From a checkpoint of a small image classifier.
Model: 6.91M parameters, arch convnext, moe top_k, patch size [2, 2], widths [64, 128, 256].
Data: trained on Sentinel-2 satellite tiles (TerraMesh), 145000 training examples, 22.5 epochs.
Rows from expert 12 of block 9, named by matrix and row number. Rows with one number belong to one neuron. Each number is 128 + 24 x the weight over its row's rms, rounded and kept within 0 to 255. All counts start at 0. Numbers have three digits each. After the name is the row's rms in percent of the matrix's.
# up: expert up (model.blocks.9.mlp.up, 16x128x256), inputs 128-255
# down: expert down (model.blocks.9.mlp.down, 16x256x128, transposed), outputs 128-255
up.4 106:131154131158087151107131121156122153189074088148176131145140131153122182174100180131148132104137112137131121115156125110113131120146120118122100124113125162112126110142123126149085114139162121164105141130130115127140124191011124139129119135135069111209132114132097128047101135148138121122098136141126108122127133113121106153138093102113134139119093127075192136117120132115123127151133
down.4 106:042114119143126144123139130133140180143182101135070128119126119130097120129109158120131117121188103032153127153133143131137127136155113140149149128119127054137131124134140138129171149130129125138120169102124138121121140136138128180131166131148114115135144135114111145112132109132129150137191113128121133114118112152104129141144131155117119186132146148141160138153117172123118125159128
up.5 140:128163125162140172114135151097120124100166152191144122124090150095157126205135123132143115076133151150151128120142111144111100152125105143121093151102109120150176126155084132135086093114168111094125143094110111131126113093140147126101141145139164146123131132125081152157144124139135125119102114109138135115120129127135128125125166109140172127133120138121128097127137119104144111109133
down.5 135:146113129131106118124141129106122135120112124133076135109113120136153129024164110151118121057170105112165113139063133126133129112106138109131140106123124144133134130118124146134128088123138132109140136113123135132121145139129135105118134145093118113187114136121150118125128117109125097129204141131149124113120120141143104120146138164103116132110105131109093113129117145130117169171108
up.6 092:132123132123066109101134130150111138140124094115143127144134139162098046090134030146123137144141121163060151135119130134139126130154118129125135103142141153130126126142153131142154186167118152139142130120125124123142155118192114137126121117128122112207125128112145121048146118121123122142119138132113130091158135121130136116118122110129089049127077142141125129130136133134139064129125
down.6 102:053086128115149105100124076130137093128185126105143128139112122155120094170145143124116119172110128139091149130147128133142124119131101117125137118133119136128146080128128140127130124124121134132121118120132126116135092139142119148135132133123124110077159118124109139074120170135123142127076137117096137182115138135137133138132121124141164146134076084106203131152184134115133093131151
up.7 123:144182131152057148095137116151116147192112088159183115131137119139149140160105197124152123100127112144113115116142129116115123119141122132119079117134131176119118115146123115131083115142150116162097145134125121143130133203033132140133116140134074106169125117116115151039104132143139116126097122144131111113130121115119107176141094101139140136127128155064165127129125138103126142147116
down.7 126:026110133139143159140142114133127179137160147159070121113132118126120107114119155137122115106190135036138114148152149121145136138145107131133157126129128080130142135154134105140163134150127126128142151112119131137120132127156141191127164144111127122162180133119088130099127107126125140132188126127104151130115132136085123142165127151108122184129158134150112125134095151124129135177137
up.8 090:105087121170127128143122133115052106155160125180139118123132149102135080183119116137129138103141184159138137120157129158108123105126129127132124144121109119145161116162104115127117180128141146130112107098117138143159136203085118139127115130146095075138110135121115174083167132121129120119139115127132144153141105132155141131137148106080162157130086149115128121149118152130147119123129
down.8 089:067141124130124141142129091128115128128163130143062157132106108118099092070061121114125093096171196109149131099162148122120127130136114129111155111131124142122113106140131131126096099133138144116120128126120120129110122111155142141111129154118159168172190119111161128198138147141114136130167150120122103126123145136120118134119133110097076164111149071134118133153069143134146055165125
up.9 063:151200143133046135120126143144137126190151065133164125129123141180118044116133097113128135138103124192080145118123127138120124117155144136127127120137140164112126118151116132126142152136143135135106121101129117127137121091163125135122124137118103116195123121108135129053119125129129104131113125153110127075142142112114134155132125078136104065119090161129139133125118120130119078130119
down.9 061:025086133107165130132124098141113127107179172133141123140118133139171088174178185133135107136156099076080136138129133122150132136151119129158155127137120109121136092137138125132122132138117145131149125130120123156106082128150136147138144125133145119119163138128113136097127128146117147133115134110097156209141128130105130128144123123153138191128066114107166131158140133118136131152157
up.10 100:154111127127158122163125143140160128105146083132191103125160118166100084133115076158133125151123214109123151136168141128132124098139123128156150113141120134137154125120141122135108184138120129147120122131130136142154134168153108139137143118148157116101117160113155120148121119118112178132177130143142171081108143122100138103158116127090097074105083160164125122145128134150116087145124
down.10 094:159205133102111127134111136133095096116091104101176127155123111126138098099103098122120137160173160152147131103175150127139124123131118124115104110134121145124105093142126181123146125131138134131115110116120126108131108110120112088109115140110143119158110106113144143173126136117107144130093126136125123080115140134137120119120122137099095075109147061128114128130128113123144086081138
up.11 073:082073128139093132109093115144122150118045175126113135136128125109109140027139088116107131134124072157105131122158129134129130140133114115112152088141139098138117121135133124148165148128138147117150120129125108131134147104174111145135122125136120158237133124123134130143143117119122113133100128132140136158155110120116130133126120103165125105132063132164138134145110137125141128128113
down.11 076:048074124130157133095128092133133148132220100127126127112118122110077117157137176128126103171088099134096128130114134114118135135151110125134122132126125124117123098147129127121159125119126123141127145131120121113144132113124131148135137126126129123054131107136102121112111145140126135129088133116122144175123126133127122127127106125122169164140082144126205114122174132108135110143115
up.12 136:129211131159153128130120116112088123151126114199165131115117135095159153207105150148148125063114137117145141121155133128095104135130129148123065152110110150148143117136087125138070139116162147119122142115117130142133146179098134141107135141155136091130129116132105152095135135148137097129116113096129163125105139148135128131133136122098181156150106123080144108127125117113146152130123
down.12 141:113109132132099136136150121127132148120112133160053134112127115151129148029109081129118118107164155105196117143097138132125130128120120094136149122119131116139154164110123110130135105131141132120139141094126144134120156129104140149101140149112112124181163139125128117095131109111126123138192124127142126084106124151128112132165154156096068144118168135129095127125083147145129106168114
up.13 081:066062130156103121139106120129119152119032177132103136133133140103099131052137090121120135119135076148104144131147129143127125152115123121100142083154137092138125127138120130139165129119134137112147106122131128129133157094158115142144115109129123163223128128125132144143151121130109128142108127130145128152139118133131140119129136114159136126138070144168164138139118128131140145132114
down.13 086:067062129143142135079119097120128121126237115126103120136134124132058115155125171117122107148077103130092136151107118124139120137140121126150165119121118130126135103139131135127149132139133116145123126133125128125136125109135126137139137115136131134051137124128115134105121139128128135129100130115119145173122134126108122134132113132127155175130082146102200127152156133126129108164128
up.14 117:147255135124110110110120107152097128178103083163166122125119134133144091161137127135134125080074176116063130122159111105115124135143134134109064127140130149133115106155128136143114123118164154170133136144124143140121144129140129129128108133129124099143129099116146127044111119121132099119115122128095132074131117137155143158149088143138144140125093136092150137118130103117135150149115
down.14 120:088015129132141151108140098142138116125196180146056144124117129138107115088100137131131131116118145115145134138126125144154139136137126104147191136141142085132170151109101124134138110134129128133131140123135129138138122127149140150108152113121140120095193139127113117079135115126121142118188132107110146147126134138142119138158132146140106188141155129087116135142100135131136099194116
up.15 069:151253134111074144116121135137104123161082069129158119133122139146110093117127100125120119118087187107070144120135107134132131115149160121118131128146136144135134114146132127147124151112149150136128144132119130139117116082198139131119107144129131083134132125077145113085129121106128110122121125144087146091130106140129143153141099125164119079121103133139137140128136096106132136135136
down.15 070:077035127130150161094134123123116128113186212125118134126119151117127084145121171143129129107097080126118130120112126142145136122118125103157187128130135093121117137127128096139144102143124140129140123153133106121156108112162137156126138117131146118073190126135138110101144103141135138134174155106127147167139125125143122137156121136154137198133083129111110123136121114115113113182125
up.16 108:138090123103137120120126164138158132116195088107149112113141119180124061132112028141102124158165134154115160130123116143124126164142131136155127105141138150147151145149162136144149175120092153105134150119127116145144118083196118130133130112132168141135133143124162124116112128118105142129163126109104179088133143143111137114131134122084096043116089186143108115148123119137134051116147
down.16 110:140121123106142096131129104119112087131086140110145127122121117158189118150152133124123108192115109193087146128144130128155130123131131156126102126128133168129131081130127139127120129134119154116137109111128136130137067156113127110141127135116138097102132115140118139083122148134127126116060128131112112160136152123112125123128125133114168103122065089107153118116180132119115118107155
up.17 135:123154129136178103172144129150125133149117091143187120131166120126103114144124107146153142110081185093146133145195140139132132103134166144150159149121113117125123149129130118137110198176135155157093089123130127130148125183144121140134140123150150098081118154117127115126137148122129147112148136146154169120132141129115130135128124138105127130103134130137096140158115154162098110158141
down.17 155:136196134110113136181124144134116137129075121138156137141113102123155149088073063125124147159182184133171134113183148135111119114113129121118089109126121125125119140139130118127158098149130141124113128108121129110131136114101125123097096136121113144194145116123146142165125138118137128142104145148140115033122143132119116123120132142087094099105174086169081132123094124125130060108126
up.18 105:104206121160149140125112137128067118158097118201166132121109146086128150207110145155136133095106179131120129115170116138101116128136106138122098135134115115141160101162099125156071130135170135146115120114095126142143131158106122122117112121151128095162110107126114158071138137134115109113117101116113125123124137141151137160139120091088158176136102126106150126127123118091151171140129
down.18 102:096077128152119141114132121119128128130196116138054148105110118124072134047093119124130095103156147101165107138122142132129129135130131106131169114132136088138129131137127136126130092130136133119117163104120136130113149130124132152128144144125105144132169134128122133116129129141109141136200144113116118101115130143140127134131137163088072178132147141104135138146102152137125108194116
up.19 130:136213127142132161117127157108106132097151127181168124111105147118166141194133112114137123084117147146130146121134113135095105161140112164125089137114125136146170124169104130147067096096170110093130160103122118138130132056164134142107149150152175133136135130139110129132121120145127105109122117111118138102120140151118143129143145109119147094141122148109138109123144128101143113115123
down.19 126:136085134122123121131142118125123137111096154141045122109130115148167141029152135136114110077156094107155131155075131134154128113120142113147159135122120109145150146108130132139156109133140135123133141099115145135134111148132134122131136147102121097175119134124122119105129119105124131143200129133138141132121123151128111138165145178099129172126108156084082117126119151117115160186121
up.20 104:105226120113131163127121160124117131095129121176163121110101159128132157159142104114142133122116158137105160116145105148104106151139127146132118109136135108132167116176128130151077102091175126095128157108117116151133127049174130147111135136155163127157139135122153114123103114135105090096132107119102145122116142142114144140150143105129123094133094159120152110148148112085129133119120
down.20 096:119056139125165122145130110127124136105133156136042126116156110150159147069143134139115103107159088100142149156068124118168116116129138111155156151124123085146135143121143123145172134144131136134133137108119138127143095136115136142127142143125107090156148145130123123100136127123115130138188132131127140142118136154132120146161148153114143192121093157063103123140145147132118146201145
up.21 068:115024132129102138112146117132131117120210193096095112141105158098103105134142151140128156143160144134158116126116128146135122074115136122122158153144122092108128146119135137111132106156133124160107110120142122124107092134049145119127119137119080135093135120103109141135153139109146137118136149144110098175152129124110118112108143125141151148113119128146108132133120105112110104125121
down.21 064:126230133116123125119138136126107113121110096124238117153117102113123074127170103144141145104179126093128132116142121139123115122116160150136123111156147166136099095140131158135136126126132125129134103145123126118108161102121142101125112135138092146185141118124140127194129121138134115142107137145136108118128133114143112105122115116140101038138105046153139127131133102122119119093120
up.22 094:163071123133129113112136150128192127093167131116136108129156119149103074129129072157137127153129201136127157134143135167140124118136141121151155116134125132145151135134149136156120145141101151119123108122132123143140118163171108112136129100138154134117133143125111124157117129134133190101154137131133174050114149122106129109117153132112079042114089149154096113135114123134110062126134
down.22 091:153207133099126113131111117135102092118094080098149128141092111128163106102159126127123138162154146143090128132135135136139140112115115151127081117148123162132112065141109189133137130136132149128127104123130123107117092145161123064131089125110148111160090104100147144170132145134117139112104113130138116129127133110110135129117106155121151094103115073128133131147166117125118129086153
up.23 093:164073133142122132127157149114095124146162183141106130121102127099124215173115158126141148166139098210136125123092146134105143112120157131119137129092112105126136127112083139114110138128136116104103139103121121115124124089066142115121124134124138124158100136120108149122128128147130124145127117137112111180143132122125114109119134101118170169134144046213093122119133112110120094153155
down.23 095:175186129110107139092140164120125126136112099101161111120128119123093116093164115132135127059157058108131111164118133141138120118117122115127128116129124117129100095135132169127134121126136141116129135119129141137105156156128142089138149143119092133156082136132130147124119124130116105137172124130100102071120130122162128103129140168101102106124062138141130126123133140111143194140140
up.24 132:138228121117105108126126122166113126151133056138160107119135128172140055141140080120118119125092152130030141134141111119117128126150142141128094110154137149122117112182133138156108135127123155133142139128126137145125144100171118130133129127140141089127126112112173126023094119116122094120143125138086129076136146142141148135153107125149098100116117182115147136129125108128132124138110
down.24 141:082022133119154135119138076138131099116180207131064125134123120139154099121114160137131113147104122135123151121124128135149129137138132121147195134133127085131153134118137122138132128131124148140142134127130131129141074116150126160113148131111136104086188136140114127083137133130120152134147133115098141179135147132141128129155141131131128171138100115055125122143135127119128099171129
up.25 122:133221130101119132133132137165096142097131093168171107113128130148147111128140097112125117135127132105091152127119123137114119134157133161134096109151139143119138125184140124154075101109144136124134165130132128153120146053183118164126126131143139098128147121117179076107111122149114095109156124130096126103097163162092142150141124130091097083130123216082149117142135126124132160121098
down.25 122:087060132116169120175140117136139130111100204139032123138140112158205134095130134126118118151159128105132154132101112116157128136132141123153127153116137097136161149110138102139187136153135131139132137114124141125152071134129132171117144135124140108164175144143110128090117131128120154146129126146127168151136143139102118155168153129127140173121142122090078115114135127118138127175133
up.26 063:085112127159072160132106127132171156164054140154142147141142153143094204096142089120126126132134068157133133132140130128124134156129125114125152112130132155134120123135112129136130154134155123123118116108130112113132115123087115148146110135135067140255118128125120133092136131149124131127101138158134135138163111112116129152109123112124107100126020101133169154126099134129133083123152
down.26 064:059082134152123140089126095115119118132223076135108121139146129114104128149132183115118098139132091083128113147129148107128105142164114133152096140112112108119102101138138170136174164117112120137116138106140126117137099122152118134130115127133120109066113130133114126110132150144129130129113126117117137161132116124116110118126115120119143171118083168107188125134186132125147145151121
up.27 125:125014122162133144111126086094151128142174181108071105119111127099141129136106133113139144147183100117142111130095149142133117085112110092124135143117118095133114140101102130091134136140121112117113089104129128134119093190074149128126130112116112128094113121120102180131162138133151112122141135121125137167125110110119109128086158111120160192124145117168092131123112138152149114129130
down.27 120:143208129114096131113143141110132092135084095101203132132155148125136089116144085138132143103170140129143111126135138131114133106112119126109129103130117162131132092154129139115080135118139129130120107140127139114097168118114125124134111138140095119177136144092147136166131130118123093121103115135129107085132109101136117114114141151126095054119138051179136121134117132146140108102119
up.28 119:139144124146199110180137142152146134117140078144194107126165119152085103143113082147131137129096194103145147137183139143127128109132145143155165127118114121129142150116142119139103195149110132150108107121123131129152135165162123136133146114152167108099126165121130113150141131130115171115165132143145174109113147127102139130145132140079106108109125147151110127155120143159104102150141
down.28 123:161198133109106142161111136132119105129059099116167134144111094129164135085088067116128150164172169144157130115174143139128119112116124127107086108127125148121114122144126141128161110142138129120103120116131127117130116122094122092104090129113114134178130115117142149156125138122135139136099133144136118037109135132122116118119119138091094080105160073160099131098116116121130066093125
up.29 116:147173142156083153102126115137108134176106154193153128124133116097174151186112195133144142094150139144139120113157122117124123122144099137127091133115119163118142111127116125133056109143157132155092134112119109131132122194046131133117112142140091106165124105125099159046127141144136113142087111129116099131131124143111110156140125102115170134132138137098146127130131140092129154145123
down.29 122:078130113142118137128138140131117166143146096137083133106115122122107120068133124133122095070202121049160118151117145126129138134131121120135138106112126108124126136147125118126139093125140127130132164101122139135109168137130145167133157145116120125188139139108111130135132109128125115138207128138125115104110117142100122123158144152098105158129145130160112137146094143132135146190112
up.30 063:120111133081144113078151123141133125120173130081103143149111129086118090097162167141115114161085234135141120134121148131123120074121116134123148119144131098119121141090144131098102104145121145151121108138130124114115111105101130115127116125129108146110143120119125127154126146095146146133134128135094091184129163131101120096114122123173065164107154168133100123125103106095124145137122
down.30 054:126186118089140119131139123126107120142153115100239114159128140123126143137139114138119126143159143118129124128199105129127107123134126153123093112140119127123135119144145156131151147125127108135099128133116122143114130129102120117139128095127073119145130104130133120134128138135135135090095121112105138075108108112128146119101117098108099088139166105147143124115143128116106108083130
up.31 122:121213127136136162122134157111092130108144121190175118111090152107155135191130118125136118090110156143122134122134116151107101159130115158115091139118129128143172125177102124135066101101181114092132154090123117141135130073161127148111139158153163120143147128122121122125134116140129102109120112111117131110114132146126137132152136118130153111141115165096148108129135126089154126117130
down.31 117:129080127139124122126137122121126148125118161143042125099126116134162133039143129140120095072160108098160140137064137127147128119131136099147152126117125116140137143116131124135154105136139135120141148114114147130125118137135134132122141143112112116174140137133129123104120122126123120133205135133138131132126132158124113144169146168096122167124114146099092113129108145131114163199120
up.32 127:117051125155155152121140158074136108101182203163088121129083146095129160181114119129145135122148114166159116118108126149112121135114119116116139139099109102138161140122086153120119104112153119094124117105126111123123093099105157103112128118133154147128115136134077157162153129140132122129112126119136126171139123121141114111095176108138175153124118088178095108132132102109130077132134
down.32 126:177159125113095111093137144105109111124099083105145113113140111137127127049170083134121134061157094133136112150074132135132128104099140121120120101133123148140116108132124163123132101111140128109129117113131148131104151141111125080127118139109101112174085144125153139143132117111128100120164135130132094099110116134165110102126134169100092092131086118129127120123134148127123174118120
up.33 086:143105137141115138151149150121104118157152175157110146134114141087117237179121160130148145141133121206138141118096148125113132117120151116119136120094127110115132126111091136127121134133150117112095144108124119118136124097064137112116119118122125129181104138124117150123118129148124121142118113133102097181129132132130113133116141113115179170145116040210102115126132107101117095156156
down.33 087:170153133120106129094141162114122118122131085129125123107137122126096134082162108131117131048151065114136104157099142136124127121133128115142150125128118110115117120127122171129147119131146135112136146123119143146106156158120136101124139133118093153138087143117123137114116111117118108143192125139119104066122130132168136107132137169107092132133067145138127128132127155115133188154137
up.34 104:102187120129147159129132167098097120091143119174165113104092158102138108180139094123139118110116161141116151124132110156104098170132114151114113147128118114145169127180107119153072118098174122082144145096117110143132129047181121136113144132164182113147159131109134108135137116137119100097136118120111141114102127142118147127137147108124124110141106176117149101135133114101150142117129
down.34 092:124067138136127108122129103104124134114123156126035134113131108137172129036141133132120093087140109113150128144053121120139127113137143090156138141118124114148110151111141133147153094132133138121135141122117137123126102147129125136126127137104120107186147130133140117103118125110106138141196138125137129152136141152123113138148134161092148177128106145082096110124128143134118153189126
up.35 129:120161132138167108163150135157114122158124103146182119125161121116109112150124117142146144110085189085148134139203141142123125093128161146139151149122109117132127141134126113137109203171134165155098098121130135138150132195134118135129132121157141097075115153121128126121138150120139136112148135145145169134136131128122128125133127146118137141102136137141093137154110145158099110154142
down.35 148:125187127099112146175134137134122140127075122140153135148109100113149150082070067119129148160177188121175125110181150138114114116113125126113092108131129130134124145143131117135152086142128137122113130108124131118131139116106126129094096140116127149195158114111137135171126134120136133135109142144146115033115142121119121118117134135088073100108182108161074136118093125118134061115121
up.36 104:112101128170170125127128110161146149144074098136162135119140123160105150173101175129136134135146104145139140138126135134116125129125085122125104101139125142124129119092127110147088132113139142146137116130129117133129131147034125132141126142117138156234129125145112144065099118135130153116091130125124135107128168115118124111147096102088109180130102152098197133132114113114146192116131
down.36 106:041150129141142133089140098123120181135191098145110123128141137128034099122071154122124126132162141071148128145148141126136127131147114132140175120125120059136106105153130136133149141125136122136108139112132145122125157112142131141131137131141137126114147129125129147122124146143116146146188129122129139119123140139111126131121124152129110161137101124155171125148084142136130114132123
up.37 067:162134118122080129128130144130144130136138120117144111126149140158095074126148063121140127189170087130078153116133116127130126161155107135151175100135123170125130121157150129148156169133109137156119139147126128125138121109186094139124127111125119114175121128138143134082136131144125141116163139123113149075133147120130134129123110101097059027139047132158117124123125121131108067131145
down.37 062:077143131095135107147141123129135082125167067094201128133099126124133097145146125112119128199160131114090143123157141114132122131121134105112087115140117139136136086135146176144171139149128127143144092132127122128125074157154128123133127140133129109091118113127137137094118162131126145131056129128108121171115134120142136126148135103136143116117102094140169127132168131131125095076166
up.38 080:196053123131126123144135150121098127137197186112104126131117128085127183143125158128141154181118119191114123127091155125116142119113142131119127135116116083113143114063115147121063119134117118107093125149121133129117112113065129114126119123133145119143114111131132137126108158141130125129131109141107116139136132130111113137107123113127117203140147069190100136131126100104124114145125
down.38 077:177219115125115138115140160142135126140099101125181122138147118149130107154142144131121129078160111115128115137193125118127134121122111124129115156135127095129121089134123195134140137119134146124125114108135144147111117137138120099150133141124096115150073134113126149126115131123117113139157132118087114097129135091150108115120105150140104101137095128139122130111138113126130213114133
up.39 141:129104123168164118118105089099117136182121123149106130091128105085174117188081143132143143094162101108157124128120156115123115121103131115126080151105108156143138129067116135113101178147124132119095119152127134149130118249066139134110134106139134094109097126135107168097136130128146102140116113088139180131103126119133117122089150130080177176146142104136132131118138141157140147126111
down.39 145:134172138095081131136150134115126125139092119131122130140132137145116125054095062133132139130159194124198094115154147145122145108127116118103140114122123128125143147118129112114096107118132129124140122117138144133109174126103143137093122146120108125178176138099138149119128111124117096145143122130133102055122121135138122118151148172105055083108200093166108123135080124149140078112111
up.40 083:091083119133114174112100130121132147112033209110112145140120102095117229036143198120121114144106074137105130133165123138119132149123105120123137114127137099114116121097110123119164108133123104125130128144123114135117132105158116130128122122140107160181145122131133099182140124121110130115136127128131127167143065115117144121109120136153134139125130117165154132147122124135148178131113
down.40 086:115082125144153116077124119130129115132212162104115124127120133126080094160110187132123109156056080192084138136113130127153132124128114122128162136129118098120141119130149136126133134128142118133138130132111127107143103132140113131146135141129128120012126121136119140131130141132121116141116124128111135185109127131108110130128121138140169158121075154107191127134152120136138137163136
up.41 113:131134115127140141127126165130126126102162082135159106088110142176113061147145039137115113144163132124077167140126106135118118163148134139139132104150133123133171138153149134156118161122102152109153160131131124150140128062204110128138139102147190142112136143109171126095111117113091128134169110115099170086119148146103147121122143129118092065110115204150144112153127108129143087113130
down.41 102:128072132109155104135149079117124065104117166094113111126134125148215108122163139122136093175112119185097151121101127126161117115129131123139138132130128149140136086123137137127149109122130127121135113131127137141119056122133126128123135136130128103126148126134126144084130153136102144130084143122110132180130147136123139127152134134106164130113068091078130119123181118121112127143127
up.42 120:102178120158134161121135162100122112105161143183153119105079152090157138193127123125143125084110171166127140120129109152110109160124104145116092146110118110155176124165092123142077093105173114093139135095109114132132118072145126128113125133147167136137138120120101146138137121135133106115113121108122130117113116138124136123130156111154146128141110144130142098129136119089147124120138
down.42 115:144087120129106112109141115104105123117122134129062135103119120131146127010160138142126116061153112111146127147064134124126124109120150098133154134119130130133127133119111143132129105125131154119135143116110146130124140139131129119136134141094116120182125151128141121117130115114114112134205126134139121133131136146137111118153130166093128160106098136100083108138118139128116178179120
up.43 114:138130125156243082144135112150150132147083056142172126121162105135111129152094121137132146088130118089158114139137146100137121129130126135146108126116121140138131139036135127131084206163130142152114132170136135138135144226106132130137135131133157106100119134143142144109114125134132119142107125115128159109142139121115122109124106146088131177111129134126163130153118133166117148163122
down.43 111:128143133108100150130140110125102103123119117119169144127138118130097142078058053129120150170145173146170134121154137136124122114112084121111127129119132131137145150120133110121150114162109124110126132108130129118127168102064123135109117125133102112126178119133130137096120129106129116136103123150137114047113140128143124123133150163101052094116173081149140122100100138141133009090118
up.44 120:123154128131179100157142133149129125149124102144175123126167117120102110136123100141151138124086211089145143145201137142134122095133158146144153140124117120130126142130130110135105198166131153155101094125125128137145135204139120133135138112157146100080120156118127129131131132109136148112155131139147168120128137126114128125128130146107125136099127149151098134158112147153095105154142
down.44 131:144196132114110139168128133125114123121077121132159135146118101110156143084075062118128153151173189122162122106177147133117124111115113116122084110133120140131125143128121125135154096139129135129115121106124129115125131116117119117096091135117127145194153121110145142169129128122140129134102137143138116033116137142127126119117130130102082085109182088150087131115103123128137058097123
up.45 118:133076123149210130199137159129124129122179110161162090103122161161108106163083050130122127144144127119140153139152118146116105124132112138143158123112118124140154148148138133134100211113113144116147133102127146150159129128150124129131141118163179099088124155118138128139153126127115131116175125112141192110103140129113148096144125140053119106115151175170122106155133151149126069127134
down.45 110:189179135093117129159121126124108094135055120120143126143124109157200158079106057126126122165155154165154131124155147131143123118120134132112087117131132136137130104133133129121155102134128147112125133119118140113113107139088131102108111150121126133175128101130161165123128158134104142139095146136124104069130143117113111120132138152087107101111128083133100138104144130120133078097136
up.46 063:182113121088140124096130126148086125122161158075126133150137130097098077022159120129133136181079159158066112135091140114125124150098121149127170149122124090120114118073134136120088110149132144149149133153128130116124122113171107116139116126141094126146112115136154124123148139127133152127125122134121121148133111129095127109130104127155045133135199100182073151136126107084123131133106
down.46 056:116160121138141137089123130107102161153168121112193112147140146114096126207105178143126120117073149132104125133221125117126147139124119122103147133164131096118120118143138142125110124118121129135109139153142118124131134138126118112142128122120096120065083140105113108139133132141125107119106125124110141129129138106122115128093094096125159123153138150120164142133129110130125159102139
up.47 075:093134127150075145108107125117148134144057162160129126137135146142114171092146078129124115101132108137149114121160112140125130135148107141122136105143123155138121121152138133139136153142146136106117129114131107126134107111087120131140128128146067137255133135113133128151128118132130127137109142161121127154129103122120122149108133135096130101109047117130164137119119128125133071128149
down.47 072:052037123125130135122139103132145113130226095128099113118129111124123148136157171128122100110124112094100118124104127128118150137154108145131141125118124097132132125125116153118164122116143134123124147110117133125116088127144135136113141120153125133106122130119114141133132123132119142119127119116116144140126128127131131141132137129135159210127135163083186134135178132132148137185134
up.48 056:180221122122047147139117130131102110156085090120160127124119127153100072104152101120126125150101210115051123126124119125146135122142121140120136128135141142141136123139140147130129138130135132143130159129125140137136115066191121129121124135123137126130130107106143118075154120108099125133106124140084134089143138136127146155125099125155072053109153119182113139112138096113124090116132
down.48 056:091080125120155142098133120129112131112214179142141134143129134119101068165127183143123134100102068142106137109159107141135130134133130114145196126130111099127121115122135135148128116138131118118139122148121126140132101102180132136146119115122139115059163124124130119140120142138144119127168132108118144217123137112156143133102116114157133191135041129120151142147130118108134155147130
up.49 124:101063130155074116113144115133104124167222164144115117092108147087153095172103233151131121122165125196148132123119149131119106120120129122139105114128123122149132137135113115119098132144137139143128125118132132124130132224054119132115134138106128095077133121109092158123130136114152130130103115128124118157119129136118112118116123118143157187146130208088112108142117156131138140112127
down.49 135:076187123120106120168140119115098141130098093152141125126125133128150112075153083143126145110231172055133117131148126123123132111140109143122100119122130175128110093147117118118092112131126133124145130139119148148111183138129139141126129138106118136226170126122147143114124108136124090124154135120114101102140147104107122106121122126113098081131171078179109125108098130132136109124136
up.50 116:116183126153117148109140169102116110114145187179128141132081141081157177192122138136141138080112179174137120128126125146126129140122099132112119111108122103115161120149088148141124087115181112121124146110113105136125104071114149117110118128123131133156124130124097152123130120127123107138078117120106115152134109124138124122117157121149164135134088114156117123126142116092129107143133
down.50 117:155100132132103122097134128119114111109140092125092119105119117117122136031182125145129114039139085111132119146067128134127119119111145111137156108125122121136121139115117157130131100134130126114130151116115127138138143163135133097124138122099103128159095145135134118130125101112119090123209136130141123102140121135159123109115140164108117157112093142101129111149138127109115178172124
up.51 123:131223126138129149140130145110092122105141112191181117113108155119159130188114107131141121092117138124136147126133117136107103168142130163123082145126120147142163130193121115146064118099172118100133154105133121138132141082169119150114139151156167099138149119128137108120128118153122101110136116114116143100101139160116137141149136126106149094153118174067156104132128134119141137119124
down.51 124:121081132132137112156134125131132155114086167143032134114127111151177136038121124125117108103160124104170128147083134119135131126129129091146127139111131118142145144123133105141163109145140136126138147097124151118133111140118138141117136151108120101195146144127119125094119119111117129140188134133136140141121126151103105153167152167096122160116137137110071109122107157136134144184134
up.52 071:129183126139116146115132145090090090139078166144126145136104139078141200188121141123149138101114188129165118118120116139127134140112108114110133111107128133113126127118115134103192079110168118143132125121124119120115110096105158117116114128106106139180118131120099164145135099097131124158084131132124103151135121140160127138116138122143199150110099060170109133134132130125133135137145
down.52 067:160082131134115133071118150130141067118180090123108139125139128101089152059167112141127118068112072152132110124096128137112126128115155132134163114141129127135125151104104156127148085144132130110126135126122146133154141143137114121100151110125126152090159148130127114152122104129122111110196128133151146095123114127182114104118135162089081162116054143120164107143154113118110122180122
up.53 064:165088126129117145146133160133128117097062188103132131115119107099101178044161150117123126147110082144073119137142114117119126153093143123133191118130129086131148123106115127116166112141129121134143145161136130142127131070200114123125118128142125163148135124145139114111149128132096125099121124109124124164146105128115131139124113144165065089124133133200127141135141131112104158129111
down.53 060:116052121142145141095128085124122124125203143123126110125117147126103117191156172135102127169079059168100131149115121103132127119150127135134149149136120115102124120131128152131146149129116140134122150143116140129139074119149132153139129124110115115044107116120125134109139136133118144123104147123138154170125139130139116131125120122133158168128077150101197122143169121109113166135115
up.54 100:092106137123049131115133118162095119203178147110125121132125143067106075075134151125123149157099140195047126127103141121139122113126102143118140115137133118097103126115121131089107133134127120163143140125124128135116146155126109117124120123123110109107132121113123147132117123100135130120157118133119101131139090128117125098114103112176118113119142163107082128143120135111115141135107
down.54 098:060188127124143126105139116106109198132154108109192114136140121118055093188102154144134130143115156102118138118207129131139123117128114120114131141145126118148098104151137111125102133110117128132147114138127134136104161102107131146149120125131097128113115110097127128142144127135136110109127121120114116127140141110100137110124103105160168095138163125180159121116099128134129126106114
up.55 055:161218132131109132107136189135131128102118171121127138115121140105124243162137180129135133098084135157105110125127132153109129128135147132140126106102118116139157123111112155136124058128161117132104146167130128144134122086094134135116127125116129156154131137128134121105108130127111128134058138151080122158131148151129144148126132133141128105124101065165132137140131112099119125140127
down.55 048:153072114110104111097133141136131097119171133136120107152118123133125158114122150136113156097092098118140143146136118129143120136088152131132145117141142102127121107082118164120162114120133124141123105122148114161119101154103099092137125130086113134092078107137142139135142108115118119118187114148118109118130165109200114118124107145121114186132098203084127146121169096125110191114108